A small image embedding model, trained from scratch: activation relu.
Rows from block 2 of a small image embedding model, named by matrix and row number. Rows with one number belong to one channel. Each number is 128 + 24 x the weight over its row's rms, rounded and kept within 0 to 255. All counts start at 0. After the name is the row's rms in percent of the matrix's.
After each channel's rows are labels from the 100 images, of 14976, where the channel reaches its highest value: "responds to" is what is common among them; "patch colour" is the nearest of a few named colours to the mean colour under the peak. Only what is clearly more common there than usual is listed. The data: photos of plants and fungi (iNaturalist).
# convs1: first pointwise conv (model.blocks.2.convs.1.weight, 96x96x1x1), inputs 0-95
# convs3: second pointwise conv (model.blocks.2.convs.3.weight, 96x96x1x1, transposed), outputs 0-95

convs1.17 107 [ 78  63 142 129 103 133 133 138 124 137 125 131  78 128 129 119 125 146 128  79 122 128 116  90 126 115  44 132 131 109 111 114 126  99 128  91 120 133 126 127 101 117 156 123 151 160 129 132 172 139 123 116 128  87 138 130 140 150 124 119 113 124 126 115 127 208 129 126 123 128 159 149  89 118 134 134 125 195 142 127 112 123 127 163  99 189 129 124 114 122 125  99 117 135 131 142]
convs3.17 107 [131 122 136 120 118 119 125 144 132 123 135 128 115 114 134  90  78 138 133  83 124 144 130 126 162 124 132 137 131 130 136 117 113 111 112 136 130 145  96 128 126 129 167 127 164 132 129 117 142  75 122 124 133 121 120 154 110 131 125 133 203 126 139 131 105 136 112 127 134 131 126 144 192 138 138   0 136 135 138 139 128 127 134 123  62 117 128 128 126 149 174 133 124 132 142 124]
responds to: order Asterales; family: Asteraceae; text has "common"
patch colour: brown

convs1.85 097 [116 128 158  81 134 148 142 140 118 124  94 139 217 138 129 149 127 149 128 118 118  12 136 129 137 104 127 145  59 134 135 149 129 138 108 131 149 118 155 127  80 131 155 129 127 163 148 117 105 127 153 147 141 104 112 157 125 122  78 140 128 114 129 138 132 130 127 107 113 128 125  89 142 140 102 131 120 181 125 132 121 128 118 123 128 120 121 118 121 127 106 127 128 157 123 128]
convs3.85 085 [134 131 132 160 134 134 156 128 136 121 121 127  74 113 119 133  61  50 135 128 133 139 134 143 129 108 195 182 104 142 131 161  97 124 127 100 133 127 121 139 120  73 131 132 127 136 128 138 130 150 112 138 135 119 159 100 123 137 140 158 124 104 138 123 129  84 128 125 134 162 120 117 147 128 133 117 166 139 172 127 126 179 126 112  42 127 133 132 131 120 134 148  94 126 125 129]
responds to: order Fabales; family: Fabaceae
patch colour: purple; pink

convs1.12 102 [186 161 141 143 127  65 129 126 119 126 124 115 127 123 125 127 159 144 127 131 132 130 131 119 129 123 126 121  81 128 116 130 133 133 132 136  49 124 136 118 163 139 131 128 133 124 131 118 114 121 125 140 125 147 110 132 124 121 136 129 209 103 124 133 209 141 139 134 120 131 137 125 130 162  74 129 130 129 128 128 114 129 145 130 193  81 129 164 199 127 131 133 129 140 134 162]
convs3.12 104 [129 135 127 129 150 139 135 143 141 123 127 128 128 131 145 110 129 110   0 129 136 161 125 129 140  94 175 136  73 129 132 126 128 121 128 113 121 114 130 109  81 139 121 125 106 129 105 118 133 133  99 124 122 147 114 190 122 119 132 125  98 121 126 178 129  84 125 135 129 122 130 128 131 112 133 132 112 117 167 118 141  83 130 128 166 147 129 103 128 122 128 154 109 123 128 128]
responds to: order Asterales; family: Asteraceae
patch colour: yellow; orange

convs1.31 098 [125 138 127 146 116 164 187 140 118  97 127 157 114 107 124 104 134 134 128 116 141 131 119 108 185 102 137 133 106  84 188  97 160 132 191 134 130 172 124 125  98 115 131 121  47 117 152 159 130 124 145 140 146 129 126 128 131 155 142 128 128 134 120 129 130 146 130 127 118 204 135 133 133  91 150 112 127 122 127 130 129 163 128 129 140 175 135 116 177 147 106 139 151 137 112 126]
convs3.31 110 [124 128  98 131 129 129 133  49 121  24 146 162 148  86 124 134 131 131 122 151 121 129  78 127 112 128 110 124 126 138 131 115 143 129 129 115 129 130 117 137 182  67 126  97  81 139 125 129 118 128 121 197 128 130 107 123  77 130 121 133 134 112 143 127 105 131 119 124 131 144  94  74 124 152 129 136 139  98 146 129 142 129 158 127 126 140 129 154 155 117 137 126 107 116 124 142]
responds to: order Asterales; family: Asteraceae
patch colour: yellow

convs1.0 092 [155 205 126 139 124 148 136  41  91 136 128 103 144 157 129 124 127 129 126 187 116 132  94 127 183 128 123 122 140 119 116 114 158 121 122  97 144 130 137 119 129 129 150 130 132 127 125 135  80 132 136 177 123 127 112 128 129 122 124 113 111 124 135 124 151 114 127 131  57 128 128 128 144 131 140 127 122 129 136 232 129 128 124 136 136 121 129 138 128  88 121 115 135 121 155 121]
convs3.0 104 [123  52 125 127 131 131 162 130 130 131 111 129 127 135 161 113 103 114 128 133 152 130 130 100 126 122 127 129 131 109 131 107 126 129  88 135 130 135 137 124   0 105  95 137 157 124 139 127  56 134 128 129 128 131 107 126 133 128 126 135 128 154 123 130 127 128 128 139  94 138 162 175 126 184 117 137 158 116 128 108 170 128  94 154 133 137 103 127 126 128 126 131 129 153 131 131]
responds to: order Asterales
patch colour: pink

convs1.9 092 [142  42 154 137 128 161 128 127 163 145 132  66 129  99 126  94 128 135 121 115 123 135 125 124 129 128 123 153 146 138 151 109 142  99 123 124 123 119 125 106 111 118 122 123  88 127 107 144 133 117 104 145 163 158 102 143 123 166 107 187 122 160 116 122 125  63 121 150 128 203 126 138  65 128 106 121 153 132  78 134 130 129 116 129 106 132 123 127 126 137 148 140 141 136 123  92]
convs3.9 089 [ 88 123 134 139 119 137 147 129 131 159 108 143 125  96 125 195  82 101 133  52 137 129 137 129 131 116 132 173 135 131 123 135 103 131 132 139 118 127 121 116 123 152 148 128 102  85 132  98 131 131 126 128 101 125 103 131 127 151 142 151 163 183 165 146  63 137 120 143 141 125 128 200 173 124 121  88  90 147 137 136 187 119 120 126 125 126 134  97 117 119 133 136 114 133 123 127]
responds to: order Asterales; family: Asteraceae
patch colour: yellow