A small image embedding model, trained from scratch.
Model: 1.69M parameters, activation relu, widths [96, 192, 384].
Training: adamw at rate 0.0028, 28000 steps, batches of 128, held-out accuracy 83%.
Data: trained on photos of plants and fungi (iNaturalist), 79.3 epochs.
Rows from block 8 of a small image embedding model, named by matrix and row number. Rows with one number belong to one channel. Each number is 128 + 24 x the weight over its row's rms, rounded and kept within 0 to 255. All counts start at 0. Numbers have three digits each.
After each channel's rows are labels from the 100 images, of 14976, where the channel reaches its highest value: "top examples" is what is common among them. Only what is clearly more common there than usual is listed. The data: photos of plants and fungi (iNaturalist).
# convs1: first pointwise conv (model.blocks.8.convs.1.weight, 384x192x1x1), inputs 96-191
# convs3: second pointwise conv (model.blocks.8.convs.3.weight, 384x384x1x1, transposed), outputs 96-191

convs1.155:109129111176120152119128128098101110105114134109098089147152125130124154066130115127209124120130112134124145128152110120143123129098130107135131128155139117114126117128130078118122160132089095099164132136130128191128061118129133154117136113135095080128111125097102124150102130132127137133
convs3.155:122117129149112098140110133135114058084149127132117112103115126141130125121132124117117099080131127135126125095142121174139128137168150176117121130125128134102190114157131116130136128138121119123121125145091128128112143102147122121113127125126134121114095086135129073085069081128074124087
top examples: class Liliopsida

convs1.264:125141195127116126124142127126140128132146129133125110098127118123118175097130133136068062131122137119134128128126128043121091114115138124134068136176110162125126116121124119120124127138123114127094113109134128133134128128134121109129127115123124128109100129130126130128127131132107120127
convs3.264:132128128144126133126131141118141127125172171111134131126114126099128136158134163135134138110142128128209132128126127106130127116095128184100128169121130118124125129143125128127151133128170102121127162143133115134135130130122128121121131127147191155128126140120121131124124116105152136128
top examples: class Polypodiopsida; text has "fern"; order Polypodiales

convs1.101:121163128169099112128146130147144149137131120150093127125134153126124126124143130144126096133141180138128126126131128116150139121115116122135102128087129106147129098147149124130255099126128133124102115172159118129136125133134120130119114129053135149131129128128117171131094106129109136114
convs3.101:120140152116117123183173119126158103103145126109163134147136103173025176156130120127140101127126141188169117078130143194106133130129137128130123147117124150118123170128129141114106137128140144176127152084127172126123188130178127128154121125149127118142131131140134119128073128164127126155
top examples: order Caryophyllales; family: Cactaceae

convs1.340:158126128117149124138116064137125122159119132155108106102129147167102119128125121115107125129121165200128128118152133102130152128126124147195114125136114132115126126121146080115098253176139126119136136130133119122123088127122122128105129161125131128126127136121129134116131128129131126078
convs3.340:127167133168143102129122144127126152138125113127123134122121105134157094123159107107139114113124153129098037095154183167128144103128132128117146124130085131139135144136133130107150139116126154097130139139129129128133092110139123141002131089137130121122135143141125137113121127124130110107
top examples: order Asparagales; family: Asparagaceae; text has "yucca"

convs1.37:131128142133148120138123154128125137119080128121132136126186128128075132143147056129132132133151127139133142156130110117176133137128148136105161067133128130115130224135073108150178123137127131139128121136114122128159125137128157000115130139126117149121138131108127116131114135128134119117
convs3.37:129127131120023129129112114141127160112127123126125132111131087128082126117152124110135201136224126123137135174125103131102127115132131112109129135135093129045133127105127132136128120079129109118129133138100139105128115136163125133126121074123132135136171134128129145118120133137118131153
top examples: order Asterales; family: Asteraceae

convs1.93:125130117099129133125121130128130127117129125129163109108089138134127146127131117117131117148126135117219163091134103135127202143141123159048125114128155109129145180148110134136151139032142126125115123131125120096143138124133087114134105189116174124125109128130132129121130110136135140130
convs3.93:121103145128125086136156123186132137126121135120054134123118127135120112128179108138130110114123125125153135154144145138131124128093137128126109127131144139119137089129101140141185127128128111122178131125132125124099129170106133063154196116129122123111165071123129125101126122098109127128
top examples: class Liliopsida

convs1.19:121127134113134126128128127124169072144143127132131125161136129095034104139108118104127126125120129150129117150128130128114121105131129113130098109145127133127131169157127109149116116113120127145108180132134104125080128093143161124125000110141146138115128103133102112131103130116123053125
convs3.19:161113094107133128140147116130133100098135087124128054122134118124115131120117138127095120097097131177095120099109142137149106111106131110121136136127128125126142120127124039211121128118131113146146087127123080135129130160080131106088138066140118127076110129125094113119128126165125144138
top examples: kingdom Fungi; phylum Basidiomycota; class Agaricomycetes

convs1.236:086147143168153129132126173128134129136132127061129178126133137089146143129130123126127124132107104117137090120149110111112105125082089128153126111080150123158142129129119136102153037137123179133173103116161148152137129139136118162127127198139135187132128138127128101127121181119128128131
convs3.236:116130132135123122119128124141137103118094139128127100116132128125146121156136129188126057128118112135012128113102098098071132135121131131130119111135120124128129167082103083130127106130183124170129108084132130129110128128084127063131133124163130130083128124125146052125125129108112131127
top examples: class Polypodiopsida; text has "fern"

convs1.297:126127111144138143142102104129128132123128090128134079131122126109135126132255084125084152115121098126166171115127082132100145150128136119131147106102075105117153122133192119114139115120150116116128129109108120132142151128125128068153130135120124120149117121115162118120072119141128118130
convs3.297:144117032082121126144131128116098167128146166111140131125119121130138140118158130133157104123126129130133130152128127145134133130117136147148109074110127088121160133108140098124122075109122115125134119135142150117128136136148128127127135145135133128112131160119124095131043129114124124120
top examples: order Asterales; family: Asteraceae

convs1.247:119120139129138105135089101127115125129119106059133127128128128136130126128096138124154127114127151129116107128128161125098109123179129192132122129129143120129147183133133105141135120119125110134130092161140140127141090129130125148105052131124138139140201125129148124119113148244145079126
convs3.247:128124145124098135131128131125163130051134161132130110127092129117125115160076137113128179151177124127114115110140131127104101146127110127135111128125130113117135149103122111139132133136127115120162129120113132118063127134127135109131126179182127122112120124123154122126113120120123224121
top examples: class Liliopsida; order: Asparagales; family: Asparagaceae

convs1.32:074159103102087142135134055128128136120126131132131129127083128138102103121141126134124143120131228081125214130123139197144141053139109124133103114127127156136119135118147111130127119139127151135130134130137128142145115119106133128129173126132121124132140136132133140185122131182141134018
convs3.32:134127138130128126128094108121160128121120128116104095126141114122125161087133140102076126099130124116125120138136128163117127114077130126135136147050126116126112101083124090127138086128127137126127019117113067147124136079133140036061128128124141135117131130128087042127136127126128069125
top examples: order Caryophyllales

convs1.12:126136141121126125169124139141129127126105143118126116078048120122122132097130122143143108132131161127152137124132158128123120150151144121143113138128179044129148127146132123147132122083128130135112125098077179144094156143127127133143130222136126137126111135127120141103191152154129131124
convs3.12:119119094127117127127060128124125097164130129165126125160130183127132116130126135122108121128114121138069129091132164135107152147124129114134130114128128065127128169129117143112087141101144132119124140129167134213129115128121125194106107161128142127127124124133119144143133131150094135133
top examples: class Liliopsida

convs1.68:043125131136111130127133106130178077126123128126131141111142119112140174093173123118128120141113137109105165118127184129153130080147125149057128103135159129165128129136086136144134126126129134122159065106126146165107126168128128108130126128166182138159125147115124124124123107126136157126
convs3.68:128145127125125115121135125072125152128127132124121154126096128126123123087153119130112127075123082142130114161127157127127112127118128127128124141110129126124121125126117115115051125105121130132103124134122118121069138162127145128123124132113097106128114123120124128124103170119128100119
top examples: class Polypodiopsida

convs1.329:120134128131139134118136069106138131125132175125078128137102155133119143128122123164137114127118255128096147127127126146140156130084120144128125133129149123133118166120148117131145132132134146136128119159134158146132099130108118132166129128126053125124148128161118132122123171073119129075
convs3.329:139126120074128143125136229126149116173072152135156165134111145131109123128124106128180132146129142129180132179096122095119129124133127125133137119132118134132115151131130165129126151130169105142132190137156120128129128153129122137231114151178108198140124107191128160143130122132141121143
top examples: order Caryophyllales; family: Cactaceae; text has "cactus"

convs1.59:134145120109126122131129127112132126113128092110129137134120136128078130123167106117126116152120128141127149145128043093111123108141128132150134135095139144145135127120139146119145100127105134117131116107128122085160130126145130115125125127120121134138149100131118129105034118108130084120
convs3.59:129127145121081132127120122092125120126128134125165068129141124128138115114190147129129141148127140140124131127123131110124133125137130126125128124129122136058149141131114117133191080130139131140130117128111131132127130127213139126137129128103111134126119147121121087138116130126121110127
top examples: order Asterales; family: Asteraceae

convs1.151:138080117158134114138125114133133126131129129130128137133139094143157111126170140122120214136166125137113146124126130114086142125119114109126139136137129137053099158085144105111127131125133113128130143130128081125141129126123128106121128126136128123119097094100134094137134211131149130128
convs3.151:164134132160114114129115107130125076139123201124128128130127121136179126111118135105149143128127122127132123155127123145168124188118124128114094132131126146126145148227199123138115111132109128122128133113102133131153143131123127128135161130174133126120124118108160132121090153129213131117
top examples: order Asterales; family: Asteraceae

convs1.357:164116167154117109120112090135140133129121114164125153090129108123120154114118134128147117109130126130118096088102130129120117124153134133083139129123128130128113146140122157131132117142161173105137087137149201144126113111123135138130131132158152126126131132129191129142130119126138132126
convs3.357:089118124132125126123128127119126153116119132144127125128114129142133116130105102106132175126129039126127132127129188137126118134129127056158125135130123119143136128140086122126125145129143152134123120150109130129128120122128121155132142128092138129128125190114128127133136137127112093150
top examples: order Caryophyllales

convs1.365:119130127128126121104131129115124143129124114127140145126143150130128123098179125134142084146161097125142197121112126126128122140121155149148153163130108102136124137129118116117122168122068156129128129151126125120096134130176141125131135119133127124127097102123125074134142118138255109109
convs3.365:128140067129142126104128145134140129143146157124130156114127123141195132083185128070136138114128144131211152141128113127099164114142119123114163146054128129161174143137099128127162119128132133119147134127144126120115159136132114126123130125119111165151132135139121138215059142119125128130
top examples: order Asterales; family: Asteraceae

convs1.184:110124118122182128174132138124129110128123182116130131126132123167127124085129146128126181130132127141080124086129120122089128128161103132135103126136130154119123136130114109127134102090089121097155113137162131129128100115148127130129038127106131126133122118126134118156124109130137022104
convs3.184:127148165132184140130075143114087120129117176040104139094101131062130135108160135131152099148127119108130182130113044114123108124165131126139127129165138139177132064145137138135134137126110110124144128130158110127125158143145153128128129140163119152159129157126105133082128140128124090130
top examples: kingdom Fungi; phylum Basidiomycota; class Agaricomycetes; order: Polyporales

convs1.113:126133068152131133158123129123139133123139124165114143122130121153143188100128138076138121130125067126118177129132128134137128120129134124134138130125121131105000146128135110083125149126121110183127131127129093147140132105130146078119119124133133128128106133136129137146121164142124131128
convs3.113:129133138128128163124120143126125123181177129125137139124136141128129135109221109137098126129119137150094126125129119129133120094124137132119134132128121129110131134128152126130137128123184130153102129124127133122179143128243142140096128173129115163186129127176206124123097110150155124130
top examples: order Asterales; family: Asteraceae