A small image embedding model, trained from scratch: adamw at rate 0.0028.
Rows from block 9, named by matrix and row number. Rows with one number belong to one channel. Each number is 500 + 50 x the weight over its row's rms, rounded and kept within 0 to 999. All counts start at 0. Numbers have three digits each.
# convs1: first pointwise conv (model.blocks.9.convs.1.weight, 384x384x1x1), inputs 154-230
# convs3: second pointwise conv (model.blocks.9.convs.3.weight, 384x384x1x1, transposed), outputs 154-230
convs1.97:427461506587583496364706518492501476595492470449523503399568520492600509485494549496491528508481483385500489579512447499524551463509525443502510482504454479475512521519515533429501543527434560463478501498509509619534466376498499543
convs1.98:561522477569497544437442528525427441563496567467561444617475572472466506482494431504505546507468441525476476444503507475535502534464501495477497441472407491474563515538493495511530545440520463476544603493560477507495504544493499493
convs1.99:484411497501627445584485496499500502524480421478570473516533516488368502508520499509465501500584572543463500615503452560489503503473486527490500499517501461501491499477496523430494523537479499496487476495500462500500449376505504651
convs1.100:499498504486417558508492650385591416534417500539491419549532484534506502530590503443489509563454509501490432491489283488528501381501497470498513507499516505503469463505496508514459664499538433564560558479425494508506446569532516494
convs1.101:502485620503500412494498556540500486505495487521482503491428574429510525453643616490422493509547498452508560500492492497495517544518476502535515406506515496594509497490557460568492496509368633492470516500502489498516524526437293425
convs1.102:484538498502546497495502529537496536502505473514482505434506495493504477503490469489562514535480494483476407492491499426491472498494498491532530435407503505510530499496430531533513488489515519456441266500491513507464507584525494473
convs1.103:494504544502489503463502562644509487485494511515497508545502507501500468502584561371490498546506496501507574466492479325494503469522488497574531450541502436616520495484491501467623504492447494511521497502424530505494480499503494463
convs1.104:460437507532498489373472537535499463503466618530469595500493580475473490477508512501522500519506480459512488515495558509512502458490484552523498720495521660483496607503487455500503398539487512449495522426488514505512573499505497459
convs1.105:518596489505511484542562488497463502501500510487494511485577506511505530484483513475579490498502466471458505544512534499418504508547447492595571406522534497499505499487510492505540499517506505450489513330461509511493531481492486510
convs1.106:499497500512493489401509514527510491804513502501509493540477577477503483458533517487461491515600579486524500475539496493582490435478548503488506507501400520494491483487579547484507434506482512490500496500568478575509423498475504484
convs1.107:526528467485687538519504549427539439557453500501518491573483375459588433506592493478492458515512454455551488569527527500417498462501445575472516525453471587514549503519569560488494430428530475563502527572506502555525487492532500503
convs1.108:453510466435534510534456495397515465499483499539520484564499438448389501590488565466536591484500516504504479497467473458488519518485528496501490553697485528495507541490536504462493439513468532497525515501513509532487443498501526487
convs1.109:521486739469535505475497578479468583503509490461482445595588529534485510502659497487488505605377467496577573483496506615541434559536474474517550528509486358536494518481469552555488518500434536526481438512489512481530542490393410522
convs1.110:440471498499207510453469476496506580637502500507450517498443497457489495524523490471507498493520448499514539489476522515557486511533513519472552503408499499504496457524517445497472507446496502513531515496527521382460505501525500499
convs1.111:502539502450515495500465501539494443516441528498498462453504507498465501498505530510500453526502385530548620530384596455543497309534503465484511506511603498512524487642465504469498410442554518492500489514517413483523493556507490483
convs1.112:529525497499465519477497482643523520510526503495449503499497490484530525523491535474363515478502456465527515529517534495499502532502546498539507489508447494499497508506520477464526455501526526407503511488500600535522514483459517522
convs1.113:497553503586420596548515537438583493557497593502502373423543542467502525591545504574511523543487521499445474598524579437490504519539462489499578471514513464500500563504502516591476515381505466395497552513500584484449499516618469475
convs1.114:469535455499691486483492490567458498469504504417510491554569502503492458504482508486484495447479431505488480493283456474501532512369456554486462509607677492486490533470537484481473526533506513496497565504506491535523715522472567535
convs3.97:507447550477418455394516577572508535511479526538548514499492480500480511546504607496502474514499492490500508506502562494482502561650499490506492503494501517505458504475497486469538489497511495477497503496488508504469496466423589499
convs3.98:500491505415352475523489495456538440484460543583486520593475416483449502496541484481508539514502507500470423519546552509490484507499498493534425505521383498457484566508492568496472483610474504501499451512499499570495518255559490558
convs3.99:487514628536544502481477583539483608437500500485616620479508536524577500500633470509568501564502499428498694494499497595495486505516492635482475655505498550570497611500587506490516504501508513489515500560508502500511479464480626481
convs3.100:466489551512589481535446509570453498544547507530587517515494500527490447498505496508510498514482418575490500557500484586497610505504513598478436672466495543497499535487518495526519490500494504501771494506523508498728471559481507513
convs3.101:531520518496459493518501507534510535645472504490565486501503468489504499503502497459477484498478474517413508516496507538527399561554499501528499557564497503508521490475516490467636590447478461501366543679487480505432500489532521451
convs3.102:497572549535533523546569553499472538509493517497612520510422500561480474478584447437657486509469559564488516542511488525487469499476510629497500526496476497521515541568547508498637515567438458484515499491503501500462505523537600566
convs3.103:537699502500581507479488509504498558496448488483605540477501470539491539506541482494500507511500475470485499504502516508506501462590503645505574591472554553505507483457482491597498523506520623505500500470547598497611508487522504545
convs3.104:483393519446498523473533498516389450574492470488525600501499546522500507493489432540478484517512347423504506505501548462505499499523541550497516525527508458582327496502495508499503526439556686504578519500517504536537546493511502507
convs3.105:538574479509593485484529500551473517523573490495495492547494373516491512478496575468494536494499494508480501488488494633538498497471541498484548497500501572531471503500516467555438507504496430501500519390505575543490472506521505590
convs3.106:551503475480550480507505497497496499538339483467504511504496492557504530492502659494501505517353494485415521497494521439482513509527527516514525519571502519503507482517499518450520496527411546518503498515513428558485500478495525514
convs3.107:499509465477407404528523505475494435510477459533404467266547456502457482598410631494500505474434496429455508461469513478450507465598440402520515462466483459437501482574508410497538495429497480456525461507505472542525589496525495499
convs3.108:502515482489501505428374496499520459467482464502502509506496500533499530413483435512408479500505502443510430468495454436474526506490509500472484487509478457502455504520506545495488379504500498480534492515523513527505461508437483448
convs3.109:578602502492548512512491522588509455496464567432484512493523581509472516552471515655506502480504531437496538497479527543550587543494447498548554501458497383504650478497503585516468532471534520560530627537490495502610431510586511501
convs3.110:501444497463394530435447500497537509460558466500502495516389506562340406448507432492502478499547498500502488521539490496463491517499480460506537511472519479386508536562510471435383663513482490509454500501490485467428578498478501472
convs3.111:511494484555500534499530439513588449505524492504483516538513504495500519521523532512512494488454503583475429462531537483507491499499499501505591548492512492485500512497401504534436489481458567502474512490645527465487673503539414500
convs3.112:533582460530502519489471501403524514502460423478519463529476396532550495545496509493464455489505507461490350511490503505466494562524549473462457496501372649553615476498521555508551508473370500457607556371506642540569526412509469548
convs3.113:499501521505480522478511478528493514549430520611522496541496465490520529505517497514496501469542523443485419600506476456507505493507411463508530596423503503585464497467474513490499513418461520509499460480510495488500505462462483347
convs3.114:507595502512473497531497505495401501503508518479499507465505495499503511499499495587500455501409467501529494534524388456583542544485534506548517484519500630606522500471509499505576529501554504496653471602537486489600495495497541486